A small self-supervised image encoder, trained from scratch: trained on capsule endoscopy frames (Kvasir-Capsule).
Rows from block 5 of a small self-supervised image encoder, named by matrix and row number. Rows with one number within an expert belong to one neuron, the router's apart. Each number is 128 + 32 x the weight over its row's rms, rounded and kept within 0 to 255. All counts start at 0. Numbers have three digits each.
Before each expert's rows are labels from the 100 images, of 14848, where the router gives the expert most weight on average: "peak at" is the part of the image that holds the peak. Only what is clearly more common there than usual is listed. The data: capsule endoscopy frames (Kvasir-Capsule). In brackets: how many of the 100, against the usual share in percent.
# router: slot weights (model.blocks.5.mlp.router.weight, 4x320, trained with AdamW), inputs 160-319
# up: expert up (model.blocks.5.mlp.up, 4x160x320), inputs 160-319
# down: expert down (model.blocks.5.mlp.down, 4x320x160, transposed), outputs 160-319

# expert 3
peak at: centre (98 vs 11.1)
router.3:112117087126122127185136123112143119142123119111210123123115153120139096200077162140113165154139086113172120121106123112102165109076129102152130126121109108173097171123125145162127129062102128158100179107126101170161143119175095187193150122180118118110159149163137064126101116121115120118115203160126107038196156080132138088144119131089087121181111136105147161199110104113099153138147168117110189164115119155090149143132082131138122062107146175129131108147110177086130125160119133
up.0:091150101100089095080119128135120131173131147111110126118176136136158108170067190153155072197113070163122051125152182078159128070168135174087150165123106076121134132108162103128169099112102101104164130143091105155167098111138158164069098131163151163144151145161167042123081102097156119150100128123142129158130180115117091144142107131116150144126103086069167110098153153127096163076145144102179135117121144112170112076148096172095092127166101029121094135163102100146134140202114127
down.0:109121159141093102145110139161118127092114141163149112121088090134086096169090069143138155123120086190169159136118118130169152120199193136152110098107104090092089135109118077145168133136104201102125121120187108107139166147129061149085129182065114142124110135131099141120122139122198150130153113171137146169178142129083196147131092185157185102135074059174150149132151114137152127117141113157165121148077136129127124110163144133073115137151158094130134151168135144069144080028123115
up.1:127118083090211131229096108120085147111110147106105122117134159126138125135110166102108161119126074108110128130162163141102106120134117123145146092139107142121142085134167140170141215155154164108169109036136129145181200150122105137105128078147079150118101136141142126121139119044118074114103158102096129113177115145085159129142146098191097163125149076114094157111104124149112148152091103097105068114094128099143113082125074172102127065157104144126136127098088160092169175063152104
down.1:113163140138177140120142147127163169087138170140095124134091098187172127131201127033037122164152161164125156145129145121177111107169120102079150172145048137130127121149124113133120073147139171127131134179122076160106121166121167106099141134121120134095150089138141127188145135120104145107120129090113086128097119066114137097110104128110162022141109143117163119098137113152106195138134084130155111141144184104138124057132172131108193117092154146159115140113141143126163173078102149
up.2:083122086140090080145161182173162183121117090106136123159151132123087102098176064119129123144127167090086050123146123138091148033077090126137128091130062088201102175146156128125094162183195181163097158136105083122160144147120101184124102116113111107128180148121172090088129126149128165160090162127147102100085153152153091173185122130147104146103145064159129122110145101084123149105138102127139078088139135135117107116112119130141146096097123131104166128115142178167111120128121139
down.2:092130118079161107165081124080075095170156178133096165124112134128094165167058138105155137116114133126141150127151123121107110161097160167145096176130131165060121115184087091130120122036116098109142101143122095089153153144145186117088103122114109161068143133144157133119087163128132104102060084156121137156155154111137159174153137100092157116097102158088118093168103105111159117126207133061107136155171136133119156152109138130135131122110151194174135133116172147159127145134088113
up.3:081150078165088120093147090137141129154129128178088128093103144106117080125114069140178145164113146129122131097207072112131144139111149115182051174131100157159057143148150107070141142122158112113091121118150147080168185135184171130140058153126128123135117126150089067129143158161141139062133144044126152143123079085112142132130149097087142170121178167042162154098152159126118097137168144174129139091126157153103117094092098095117158089188144068115079126116141091174109087151115164
down.3:144122123155149107100187178177077131112123093143119169193095085117155101187178103180114155125137180139122153123128106143093168151154097116148072147143109129165188137086139155109149121071186105086122095160076160139115170102143160156099154111128193087142086166135081089141182132105140154138180153093071140202134111093081112104122165131110118078159039135092076110055088110128139152086164133141131130100100152113081097129139180166130106112015112119129147114149136114106161095122123120
up.4:142198108124110073131071121141074138132121127085069160158145092152123145120095113152119124079152194126131091129158073156110032091182129061118221148138144127133175088126084144154181087148080126139176144088111132124133165080161082167128111116106074170120127125137148150086169064115096139071135127135157157085127140152029171189148123137119087155124150147102126117151139184070174174166160110156106177103123132149154151190071119145129121078072122162057127067108100121176094135126117185
down.4:150130145190148100142159140153100101180123116120080172078148178141134131140128153092081147121094143161125152183111085105112139110089152164111118103179157122109131137101157119134116062121151077128172170177147116212114167100161088070137140152125169100170142221105166155188142163100118120128091189139161116075190126096170110083083167086135144129137095125113098085188120126109130139153147048134123072129130066125172117114133105166133108130139196084138083157112167180095141135093119135
up.5:150195134066080080064121142147122114145106136134091106125120090165106096115034079164126115117172147099082139134126121126161151121174121161121116126099119155149123125146178081145122158138076145094165109116159153151142091141130074143116093136161143123136223168158222160096171201122077169110090128090131117149102104147132109099121141088145104144138157109125126154164153089104185168124121119123101129126116115143161169138090120190121157138162157132188212138109122170145128055080131226
down.5:109131157148171093171212136109104174112134138148114123125161167097180187122116110070146213183180135188202079186128148120079071124112086133129157107134094130141130116114110127113165153114159103100099119064130111116124122120146091120124087137083173135097091085194111149098161111142146134099089155115127115042079181187150194160102121114153076142106137095128135114151127129112103123133148121118149145140146093119123125120105201156128166105148140068121076102153136104103148122170155190
up.6:119100120128095129091105128171157104119120116087138085137132185087127150105154092146117118128119152103090087109116056095108130116105097134137173131200166138146154106125134137150110180161106130130037117166121073139171140154150179097155134135127129206110145124139116123089222119116138115139103134150113122176066123128112085153135134138138155153170171146127149169129134137080231136172084172133119052123148109084180143153127082084120194210103091129127169102114118104167095234164127066
down.6:097116193164178143105088088125168130117141167146161097125091123146087122063119050086155117070140145120122110124146112162126150076189163140141150187094141156076134117094113142119169086052066088140137195165118151090092135140165169106144109107105068131156093137144162156074124164072113059081130185135132181112148103114163112137161191025084131111144097161184092126137148140089126158131158125109077156127109141119139125121108131120141144125118103155099102167183145195112135142133158085
up.7:144100107100154073153093165075187074144140118146134197178104159095086158142103204071175133151139160082118092182148177190162157113129066126106143136120163113100107157126168131118091158119122106112103147113079083110148096107129166134094086187074120125108135054215125152135091134152149145129107089124120087092063170114075125097112109125113120112152193138116112129160153128101141142136146156118117085129145147123149152177146130097128122103149154096139117113112116115178186113109130125
down.7:114165131128154116107106122208178102092112129118107173123103089056146125112112137126087106062110123110138124116162117106101168165135127043126114129110135170103179134156162192158145142157113145138098102091138150108155087153081117136123045126103139168110088119167078161122142145122081116135133146161133162070153127114226118163191163080122120076100166143133116090114126177132125165178125140139154115145165139129137113126145056119119149087120088125108137179127068109137143049185097156
up.8:128095147098159143198142119125139083156144159163131131136074158132098112078115142185139079128097152198151142093097173106176088068112124133146115121140166159133087188106138149140155113109127163074079166163136096125171112176088120103070136131158179120083131114145161110152166089131111134135156226142065125198095171138163114047166176093117138062134154115145183141104111126128087161112148144120056143165152141112118147135182130138099128146157116120116082115099120109070123112083089058
down.8:110114136149063142080133095213149121087081094145168129112199152129159129203143151090151123155141164141110081092160136136138140125130048098111106107147142149138132135165149197155165108184097120097148099164144159082164145124173116133124145124105134168160110106110057114119124150112098135113169099111049104127107104152126094168095121115169114100090127119081154148163091154064161119163128084117121119116142154113120128137093191054161088140147108169140129129101081113074092183034139146
up.9:101089109128087122048096169204139149121112172105112111114117143111130089098124191119115142171148138138146079103131066168153112150066105128138067115198103102131135155133129133173155134141075067160123119202230152143160115129140103111152105109060094103101121096136114113209115116121123150092091154130123165169095140139084146098088099110098174164111163133155118100168147120150110108103121171197105112158144123134072119119186170208160083185133097093107175123159102153162136098128118151
down.9:094098158096152195125070145154150159128140153098123088095092111119168114101175136075160155196116119086175093113125081180155073068151105113091165093086147177118124167115123102120072116132139064136097133100113170148063153120099093099125154093145104167203143102134121112133139170083160071108129105111091117110124163103107149097138154161090165077152174089143150143153077103119129147116151089126138054091131106128086052131111172123124130144087064082205123130189141128114132216121120131

# expert 1
peak at: middle left (45 vs 11.1)
router.1:116183113085129167069079091114135082182154111140137095156134076138131127165076149102155174119147113152146082163109138157164113116128130123121152114130165168144148154115133113167100137075147111143078148096134162174142155174142108167167133069167114132119139153130142127125119098128049096102153153090113084090130125042120120120142140167099134177085126146082134137120065115124028108122135140094125159197102078141163154170115099088114115123125219153124088107160167132107117117110112181
up.0:110098118125092128168108149083135186144126172140113154141113167078162078102152146169171115125154118107118122155126116149204120165080162139159120150121125079162125092155098115131149158135121108139109132099092144167135085142126103162139117086104170134091101082107113098091091151167095103159145168097110130102116134113092182164122143106098098075113098065171160147131089121065146187133140140120085203051128138137080115171143080158164082086093070145099181083100194101152147126113111169
down.0:107092145109150137185163146122070161112157146152088119121136137094116155138149151145148127142126118091110113140126167153109089127165180117096113083145100062106182100183137178169165107161100105086150106129122147107100108095096091130128143147058133113120096129124060185092109157055193195110116199175094116156095177065153143153106145105147089154151108167159131101165186138125117117171140139075153135132170124175133102069105195154159116139154089095131129168131045132150159099105104146
up.1:105115127090073134103109103182103069098201124177173144062099148084131142165106139143115144159111131153088086144110058211179112111102160182158138173160115150157152087159136161142109159087106117145078148127183123082068146136145063087123118155050130127124126053146131127148175095092121108140127117070146116100092089143148130109084134150097122190135103198146119128131143043109059118164172162107160091129077162152111133109117112102150047189145048142118117123119127128151123131148194131
down.1:139155168118100086079147134062102122101104181148129133099122119035130156108159134141120108104156092127102138123184145169210165121105098115107148154139101170129158153161152182155140168142113066106111156130118131107092186128145144092104115175120129126137151085114154133103203157147145098158165140094167163104115163146110121163101179121151148142101137099144137156125142158130169150150128123043162161176134122185084117140146140145164069118146144120063119159187087140183115159099113056
up.2:091100141113122072164149140091098056130127103173141069142092085172128128082141130105147125185159126103105109080136120104114126150139155059211100138139132072126140089149123142141107059158141106082147118110069175146138107117118136102148179084100071086120061128121083109173128117170168157076151130190120098120078150112156153129188177101108056074161130150110120148136168085146140120082104099168099169067132142153107118156080112142104126152125000106134182114116128142116094174091129157
down.2:134157120140130146163163123146128124175069120203110123044053116064130083123117158119123127177102108139114141148188094082140158123132133096097150159077098143103110157116197134144087161186155151165124130135080153138168107151146205103143123082166096149214134116174124131146098137139150102141136139042109183076098138152141096148149207126179099167146162048173132121114144174122171174156101070163152115166168072126116097155172151125103078107107202139159117118118116090149097085082142124
up.3:124099129131109140075124122120149125154118156181142115132128151056172162158102076138130083068156148106142112124077222066127133129131126109086142149136182143208134135121121131116151148090059150110078089126111138084120134127162070167172081155093092126154080185167206106155145137069134135091071195186094136031157083149143114154140116179125090148170096095106143129115116118105155098123032124035156109144123122112135149144086157120133140128120134151149049165116146140160086109152127110
down.3:118108113149184091066133121062157159114141157146089117119115074098072123131137182133160141097161144140146105132120138095104109206139134116114168147139201112152109130135152208116181180071106158164152152146083127140091092172061139143166122149155079126142132096086102127106155174114029146148135149152159126215173112134141095127106110120097102106135092162136097140115109152092128105129126138206109071146126112116116142127167140129147125102099111141147021134126110138139122165146128099
up.4:134097118126175079170122080117146168053097149105166163144096133069075115145156105123112125142116135133136154132194131113154110107053117066106175112123153129149132083151185111123145138100112127133130132127127101171143132123159140169118128129161132149197121113124129128079169129144028082108176184159166100120189119141075212133121161091142168110108155132110064145187144124122115141152105127081151125136100137136169164139159120090171174156090154244166119166135110132141134112114193193
down.4:169145110118168153131141133146180179206203126099028149147093184149199124165168145142104143138157104117150145139121084124120120142122146139097182121189165141159091087114148048094112155203085106088110125121178093170087142196157110117158090094103177118145176119081091159118117143136075181086117152157107153127116113174107138130157149169099168190158153102123090123114170151114089117141082105139140123139100139071101098144117176163083174160152118201158109092084092103112130137115068120
up.5:090139050180085132136140096117060149126101154190104125064091166110125187128182139133120185117147146132130138145119116131127128173089196112133144129150106143106061148152126108135152169113084144147095178140109106128122152080159163181083070157099136125087118125110141135145157152083152164164189121124147090090214127116155138211150086075116110128142110132108146122193182151127106147140092152134108086106128154110127129145165163138209097143090103093155134164130170161179126129172137180
down.5:131140148121095100142104118118111153115211138183135099139114163189144104117119095095077108193106065127106145177152142176109121172094135121083107091114116176151133130128117185170126123135072164156128097170103166151158084136073141186115172136121137113108132172104087106173165137127131167156132148107114227138125139090156134194140116100104088159125161083157117055160112145133113151130114074113106119100154154144115121114131169116134144192125122082095128115184136115065146069135171094
up.6:124129098095124097071130162116131100159114123050090139092102093070141140147067164096141134103111142118124087086099072108163095111121085166087127142125211128197094140098142142070107134130151100072139101033088120166202104092139129088181094123175110114149133120102153126138086205181137149136086156070117103152113073024166157196154177145140132174120109083094093128125124113089128128166171132158115129117130135187084154207138133200104097152130140106108116114101149104202141136145092126
down.6:089142116142090122114131128128191041157106143113102127168114098153092159158121121083060150162145112148126144118155127156096154141154145153113184099079131148080142113155155110129082095140152164149169138165152084130154129097126141151125134134176124101150155143148088127201134077105184160090125079142120134205095121158165129077071102132151136097134114161150170127119128174120141109118103202118151149167069177171121096158144127138128182124046133134157140128098140121178157218111089139
up.7:144139162124245101142119138135121081097162177154149094142156135158124117134152172070151111163094086146129087125127099167078119137118162098194189117170074091082130109148028119104111080140154094117096163135088124172126117104103159130105145150098110080147121146151062120123118091144139121187153084130102171132182173170109130110152138121163143124098174115152086131094122109133066109096069108127170084131097151113112131141112126160169106133160074070117194105104117106177112042145136200
down.7:141132072156210178109168102150137100067087154067109171159140107142167130125133156162183126123177179085140098117118188115150074188098108134117158122085071182118166120133075098158103115097101084146081104164129189149149139124167142114106088100112092156093116085074140176108049140144098125093144154115134117089120116078172184167125117110152134110172125156134189122181128122122116162207170098159175110152122131164088173108131136082103153097121106125164119126157150125126130093184142106
up.8:120194128176128105179162142145135192146104127127101173090161101208126188201125144185128132162112119143074131149224123087154116042109108130128129139124075158106133115100114113173083121123127110118121166090100194115151172077123102128065151158126134159166150104119101128124165141135097137104064137179110119093107187114126138167139116117147120090158096215096091144119084139098127168108205170171112114147113144139088115096145132046153115127113161098116080178141137154128146090125166128
down.8:180183145137205089176112124096167160166098158176064172108149091128129173140111171079134070142133131137099090118179161202169111122134068122065140090189095105116143117135105162124104068128160107121155174185084098106116185179192080130171128107146215139109167116158112139116113151093130146153101069114134097140142101146116116134145149081072132139158122178120106119147127071119062161125147152170151120157153094130163130102135160058073174201127147154128110096065117107154127083209118152
up.9:120116094141067108128087104140222116131136110092161160197089134132052100138147101182119143105169218152092139111140172177127212189083103118105110144133077147199147117105143154123107187115086120099120099109172131123138104096131149149187121107179129127126162120117089124139101102163107161148146156128138125108055129057100163118141119163159195129157187146153141120107145111070234123118160173172119099128101108140154136089097169144148078099108101147106074144089128124164116136121106142
down.9:110122130117066187063111116091132093181139157133130118141089132083097204176101139102161171126105077095170121097153115165125081099146118118125157118168094141170155134148179138113184129067136137120118113135115108125200100077161163074151157105189167184144149094146146116097158116116105128124081139047150109145140101141135146112125119121146100154132078089125137116162124134134089094131143124136136152107144098134029166119134151135069126089185165133074067157130152135163155117156107140

# expert 0
peak at: centre (64 vs 11.1)
router.0:124110065127139126146118138124139143147115133149153149098132121096094080206110115105067117159101076126204099134062105099140171133160133124116079123108116140119124115105179120145112187064106148101122179156147117103144148116193086139185173109104044143094131162189150116156135150129048135121132121202101123055230099166177139150130133134144084122133120179091164138073107117123080150120140167125153156129134120199079140160140106160122159093171182057110053147119169115101111144158111074
up.0:135134073090117110104119101200174117107149097155154093126153145118176115160064087140124123098133142169122153094122139111190121119151150109108167104143136140131122103081158077115142081136098136142108137147177119104122130137149099083044136107188130117158143115127148116084144108150175166134142127029148146103136108187066125100141134112111092110151075079139147130150105156149110173132133113117158160066095149165149135093163124125130085084142153095124160132091191120099160071112188104
down.0:131102070089151143148145157132154161150123148133175133100104112120100123165096139107157140091148122115076160142155115111107116166102146167118084113215095104146171139139123159153155081120093135125104146106170117170124093148150113135165143185104173106149062165109130103117067084094179137091165132178107104123120163101187131107124101125203146164157075177155159175079167153148159072093131156090107164122142150174107090178174115065131103121093130170171119117173094112056117092086106107
up.1:127113142097121138104170169119105107144075119131116108150129122099136165084087172137188121091150114145103175147085172155170149105150107103093182159117067087092141088116174102145188146123167125114197109114135051170077174172127120128147129141132136142144117055085134194147133127096157170119105146061145143140226091147180109067147149111155092117125119085116070121139166148079111141185176165090162119093115133134140157030152145117157124113148146113164097132171114069080074132096152188
down.1:173151083142147132097208115124191106119140119197136107162088137116149124104104099115115115129123207132146109099130149132114130162151136095147149148131084094059118075131115133107172138161170089141130142102120116090160122087195121103168134129106147123135094214141095139182109139177141159142158065205112114118162164136203131156071181095138106122180123121159072165147116156175153128149152131104100137131106101185084134188128098115062093102122138127097115061117048186141110109120115140
up.2:093082077118089095121174118114104149088147133065115163128140159142133156139110096160120114123101085170143144150107093149097132101126115095147139112140097140133115065127163115085073154146168227120132112087143110135176073213118094152143148132113115151116128104096120129144113147133076112096128090087104121166062079134205157161120120120150083113157122151112111104164117142084147153117209125130157112151142130143085177154123119084142120106190154076204122145130196144106135148133084181
down.2:117106113139196097165096045120074079095108147143161119148085119184116149121152121189114119150079135160100161123134068135137087178123130150078101178108163101171168141152115080143114162110129173119160103194138139168138126084126139210128114095068071088137120096105182114134084116108135142146122125115140180142142089097142114100154115104114138071142137146124171161146166119082184152105135095115133181142155113115075163113126147104141107113124153143134156153126141122195104103141121112
up.3:130107123131161136196152107132150079087114166189156118173147139167169095202075152173122136136217123117103140065109085158134112188123128095131153096101139165143089134110154106132147143167118131133144084139148137156085058127124147173139167130200147150059054180084162161122187101121096140109145194121093168092170152104127142121201108119102145103121149122185139111143145139072102141166108105149068096149120114078144129140068107200172126152179132129172115063111134143128138148104069187
down.3:097112132147069085117115194113085138122175127101202108080100128118160093071159156135076137154191077135120096139134100118099151070180151170130150183145157116093151115144091154075160179120111131101117119111117104118114119142145154150159104086119067160143114124116146171078145159100102116173093113150103161084103160145137106137177140134117156151117021079113158169106099113093196130149134124138117128107096123118128136101139045113139141170116137161084105146107105133166146096112107191
up.4:111107131094119140194151159145135152132126096145107107124115102110114116165112134117073125051142096136125180094114124094147154145180137150117152098131151112138147140111167070145086118156119107161154081106158112171122121130120092115138127070086161139176089128134080113145159104090170110154125171175142105149071197133071154165137107135146148046131203142103154104208131155197109166153080184133105176121091106063117151079120155098167165076100105142114172098090150207176148138127094075
down.4:130117106098100120111143169102124074094124148111128160138144134111070148098053119080127120187159090145120173107114123136130132108151172066226120089129116221136123137109100170195131153087092172156088066047168131094108148107141071101123158141166126185134140115162067211130079108046106135161109076167079123120147126161175189060146106099159119152123118072148044170171049120178092122154155125105183109135169154140183109110087190161048090094116141106114137130141150118127114130148108128
up.5:133134117159176093110102194137128134153139149060140171122114154122099116096185158120087138121077127123061119164155086148106173120118123124133121099179165133105140156082155170113020146055148151098117077134085108119140133153194137195216097137071114166103153134111159172077084162148183169213133091129122087101136156153101143126155139119124192128119095175175146075134126136097137052156074101160114101108137150094200114229162119145169101119129085135114119119168056147132138123083125139
down.5:093058155198081134158140118156067111122086112135176134074058108100122069091114103134105129154098147150171095186152104111193176176119110194158131057135154135129164115153099110137118098144113115159100086140104151058192108138116165167150115110198113117164162162161103153186111081125124148088137155143059114168140106087115132125172181188121091097081089121146179150105138125122124126207109135078116079160145075106196123092156164114108112115113175043112120126092100091186153156122119136
up.6:125102147160022171142119101153065138107097118167155166093061134074209155140154135095150099141138126154149134127141132125112158124167116096170113102073134136152094155121175136093109125178088112103113099189097169110107133087111106070167164167128135169132144093124137189125087104157123088055182154131145059138121198164125152162127132138127160127153148127101103081221127139139121123141016152155102081162103112121049185101135099075148130134151134066110146107114079088135095157084126109
down.6:106099138135110153156112078112167096153074109127140151166160102115147084137157160158180155189080093148179162075162125079135149123095147111132147156130076115129127112112117181158125101100150129154102101171135139073132115134131079073087102148102125141123115123099155122143125087130155143173109113147100080145141105129133151129150045142172136156173116111093098144140133145116193146101155129194121148054199116145052094131140137136088099157108137075153161109187145117108175093116076169
up.7:142138142165166057188129150134156170121139109075082096136089137106100038152179133127134152129154152144144152137159111132119139149100153132109107179114118126152130129139211122140108119128101136135187127147158169103131106094108122117129115063043090126099080146130115111131160200174148104126128115093152115137104172172119126089090135137119162114104122151132130136074133130160112149179118118109089075185168119106164096135073186111128110173145089141128115149139203175148179182091160145
down.7:149196145147132111126187128165100135097092123098135132110104148115122115116155128149144096084114103190156177140066106139084118159080086115093145194140107077126089103089139117111134182176131156151152131105127168123107131128153146127102162115234192114183146127077117128150103166160109105155109177106186132148125135126121100134112164120105133129160153159113109127169159166088128139120150124110113099132104157163154135140221161143123039158189142084137132102087161166186175154171187097
up.8:160174162127133120100093107131177085173095074110087157094125126175101110125117094181141142099168124101097097107173128160125131146187176136139082143109129116116122192121178103132115117076191190200074120074104092158141116167128156129074095080168148109111129088093130142157123121076130135079105160103129167123125090084132155147101137114120135158150134097116130184173102072142134112178206188128122097114161099074125138101154109186133131098179131175097084102115107105085137087137143147
down.8:123150181183148135143143195098091112159118214107148162167160107135095094165173066160184141105119118095142091176177162113125135202075137141147135105084200133096155146186137120103120165133140224138167126101113163111062132163101083120145101136115186146155043122134151155130094126094120134158176086134199131176154140121081080154121140177122125067089129084127157096122148118133112188142092109150102184127089132115140140064112179142112119133083207124129166163121123161091194112137159135
up.9:131129110135179111138172098132131120110136151091110032209191078125140100131135158101155184154112087107076157126142166109176128150160138141195095112094103139099115111123117160133133154165132108172132131141132125164119053129133130126110180127197114147077102191146104090110137070137113103109160174097115177127085147095157128061110112087135187114113148086105158145104109124148129163100108155104158127119124110111146137098183138121092178174134076182125113181103104149088133094094102128
down.9:192088153168145092130149138078114110106117135088157108145088114124109161105180095082171114098227110121110074089101135124116138095176165137177106110140135149128124103081116147066142110091131089139136114064146133085117177156125119147144152194116124140099111139188122131155153160134058108127149153109145123121170100121073122109121164103095113113086147138171143121190148080096088073136105165114125091116124131121156185172121095143132123126150054138137115137102137123101150129162147170

# expert 2
peak at: middle left (39 vs 11.1)
router.2:121212085170163124110198151149107124118129121076158108104092158122127078186122103095099152131125160155184140136066090178168139122120117110152084122111190127155125143143079188148144196046080220160115128070196151100182095165166139131156153110146086120100066132175193160133093121124102151080111083180106180076156155171102118152122118170133080142117119109156169099092126135078065163165133213123133069162154083200146158166145115091139094088128126080149124132145160123139140127126095119
up.0:107120138079163132078120107131154151087089108122132146128100085088053210128133130085104141157115061161112177154105130120120159094128112163112085152136112067126065070150131135136219145122148074150213107094173133111139155121128102142085041147132172162116186118095123141136161129088137174106145135058140150148106023177136144151116136120128168146149151118152178097112101145132169192113172140135108107105128126121154112082120142138206143119153140150069157147121109132157112133180151143
down.0:170108163122126148167129135097038092121139099137135124165138114157158042150132109152073116148066158145144117103119189115163077051108165108176149159142094150173126161170166140142145109173157131094149186127197184159130111118118108156087111108126128146125103170110134118072090132167160149158147147133112115150112136138128190121113142155131197081145138110166095155124157115111169084094065103178200164129123135132125159145181149122149149110123208147121128135100158133084107134128107164
up.1:168176098096124085153177152123131156170158080186139106099127026097162134210140128115101129116177129121170110132128161132121129144107203097159129129081050110092187132110150108183061117177132159127161156133153132143075138136145158217154104190144181110126137099147129121113151129155167109143170095159149135105106103140182095106133125063119058100143134159077076100127137125067147127131137107124084162153142120149120122182167139166131124110092143153114102095093138124142099140168102202
down.1:119168091103110152165145136159140115150149128159103129127101185134119098122167116156105105140131134119122126163167114099099131148215134163128135165134087104053110200141152057160158136096058138118113097090073091138177114122133102139113084126111038056186139101129124139073206105126131082106113082142141112149116176077143061132062169130131098120112139109145153170118082145110133135190117157108074152080129147109146168195138129189156127151111095136198082109145131102111093139092087150
up.2:152100166216159147080090069180143121132093106143088121082131131110101134116161113144071128112145123135143176099128168167089134180143140102182209158148091018083157094123139110155157080196111152079090107084052164155124178139127093117080085158154071097148095147091130095156127132119128172138129134105096121077073148162058105152138142091173115130125161060124140135090112165086130186147130131077113135131065092147134125116080207150158081131100085123168115136137106097123119155096109109
down.2:057152129173106086138125146186159097183096118087200115071160137127142153116085133144125130109079147194091106083156100153131122171128135137080144177100132169067164120173117121111136161094146151096119178136134114134186162148177108076106137116142155171207162092135095141120109100139104141166130104128116094079147127153136156147120116045091184122215123115130122156174134148152085095157163113108097106173131108117103059118157114162148176100158183142156120163118069128184154123188100129
up.3:131104184117099169181060145119115174148126127094153128134122126118168153117144104125157128130143125139141162115127109157078096175139196125098101124143064115144114165131189129148131115087138086127160142115103137078077120144138121118116184200090113080104164155120121156129140107133131175161171197055149124151125169164142165145151139152162141102120136084104128094176148131199174132102116144136128100127047160176121109107115145170150195068136131087096186126122163161103073132086139081
down.3:105170122109126086151067100079131066103138111129144154145153183155063144108094132102091130176214165111064072107160089150114152127132169117130112098146093072133143138115139106141144136113174137119120105163167170154166093100117123126172084153110093110107108106173111069078149115140119091114139148201162131105109144153130115135131170140142134149145131143144099112097135121069152150159089044090082139108101149112119059115154145123148183146148134124179180122063108162116115143107117150
up.4:139112142122100084189105080130112140185126133201099088124145142146183069095116122163129121109099123090136062090094082104121092110089173095112024104100090114169068192146159159116146136181101128117148103225137133111122122120146145195180111082146145138135072123092144110179072138154128153115118131089132139122164122118152139173097142128097157133156139064109170143065094112092139145144077105100125091128158106171085111080140186081060125146106180154150178189114106129162147172124155101
down.4:119094134125097133112128126171153117135112136135151050137160054078098130122160106146116128114131083173169169076120149107142099208164150111148158108105097083089098145143176112123154171130113146171129045149121105140125082123124142161070095192130146133127124065115201156152147094128095164113077130140066106115097098098142100202099110106177106186120117173121164117140137134170060143129118152128128065147104157090125078100160104179107103078115161096094156118165099071137128088159137082
up.5:107157109104144083146108115124099164152130141149130138134088219135128163164115096118139125133133069145160117118140083146116139088161146138173150083133174178186123177145152114146100153113099152074166110171078155096137135148121090152085134097111192072151144162085148139156072123118198142111121129095065130097126100174075139170143115182105126114125158095093097118136139128142116127066136140108126090087068107151168168064173089160105143161109135117111148146132126119137138116157117134
down.5:192097104154136136153092087144154117173171162106190119119095115098165070103130143167138133142132068159103144140188099147098146085185090131141122138156126150105119136123116201131127115164139160187121168091159153121079115163142151179136147139141142129135137126136118142153190161152107103157166129051108144148139093127158174126104116156158135158149130067144156163101140079074171132112138116092151120160156093078130119145164116071185191082112172163155096112134185135137107101121147089
up.6:088090168104115137047098136103158119166143109117112114096145202164103079130167161105211124135121169126071122143131052140093120086144115175112117188123133098115112141179199086162120154089174126152143159131056102108104208127115113154089098140143163162141056181102078102149103095147110115166192142157127141141158142125179154063097096117112145121126133121136111111177092133131046137147188110151107139158165134124095110101159118193130138085111154161139165124131107154126123172136128129
down.6:119119177196175145136146127121161113082143158077128173121117082113107156171142152140117124105110150108090207066049125109132128126130172084083155109132133139149136110140138105101070106108178203188099135132160161112199150123131140123098043159142180082148133143159123131133138127162135132166144143133138180126183157150100107077094138208127140129107129126144207109141127160101051104150160117153128160121132091207068194114101122128105180175127174097126171076100131191113159116142134083
up.7:138034113100173113097106139124086162135150110154115130175125111184110083136135093140146147146105116151202189134155067118185160151115108066111149130178027096172074157117139144121156073163181179095110158154148106127144127114122132134134122170116122214087112061120155169099133137111098135154161077120139117127113088151160093074105152170096122133143151145126118145151120167099167103146177149053138162126139161102054119061082091194135124122134191137129169132140220226103129106173118152
down.7:094083131115129126156183160135143166133102134123147146073165093126109123108126100130109110120102110135058143162113063105147167126119133115137123208178177149076096134170150127104078095121110169097210122105143139119096165099150179112182123180048150204212106075157147145096139086105121121128120129130168091138076072144148106115118153140087130182110159132143144161114087180127106141183074102154083095096171137153097180095063086129164138144174184099124121143152181159166138164142169186
up.8:108143084119072094152069160166119120105161075156168133116146153086184169135108075135133170177094088111070130137140189168131131087118144173093081153124097110118150119116078115084102200183137142075141116121152169124151129089163142149101120097120190134158166173090091136186099069140187146218081137135114091126067110086098144136099085170099097110129076100145105116109148172119123119152129097196179166149080146111107159125112131175171049092096151108091092126087115143172193082109149126
down.8:116094133117223123096151105074138136146168138139138184117159211105118119138093096096084128119167085151141136181179107041181119141104153145112103152089130104117122097138091175110104152169136118095170097069075131119102105154143119159114130168163112134084100131165103105122184105135135153171137138113126083175143079178160127139102138134108142132123108137172114178028104155093150089095144068109132065162151120111116143149167156173094155063137181182117080061149082112137115105096122112
up.9:114138145123116119141103152111145083142164064084124159164092132119132109120127087164117145131120162126122101039080084140118163124110058080114134108079183163162138160145076109092161152137171139109137199030140135099131188132131123137205067137155097198125110091137053096103139218163091094119107156225160090138115176131148155136157107095132135125117146151118118136098143068127177093105119114157171139137155122132087108125100156152133103158088101166094123181128132100121174094133137092
down.9:158150119154135176119107131178126174136155082121128129138111104146156172105164106157048089161131190120140145168117143107116111161120109085148102099094145117133112167159179136151117130160127100161099134183141144144089147128151159135165199207148079121090069140115135135099133115111059156100149166066105157123113087099165108157132107146103150134132134160117122072100132168167100110175043120079186148119092160111136128103124177166140099120116084104146173200111143154117121079152115153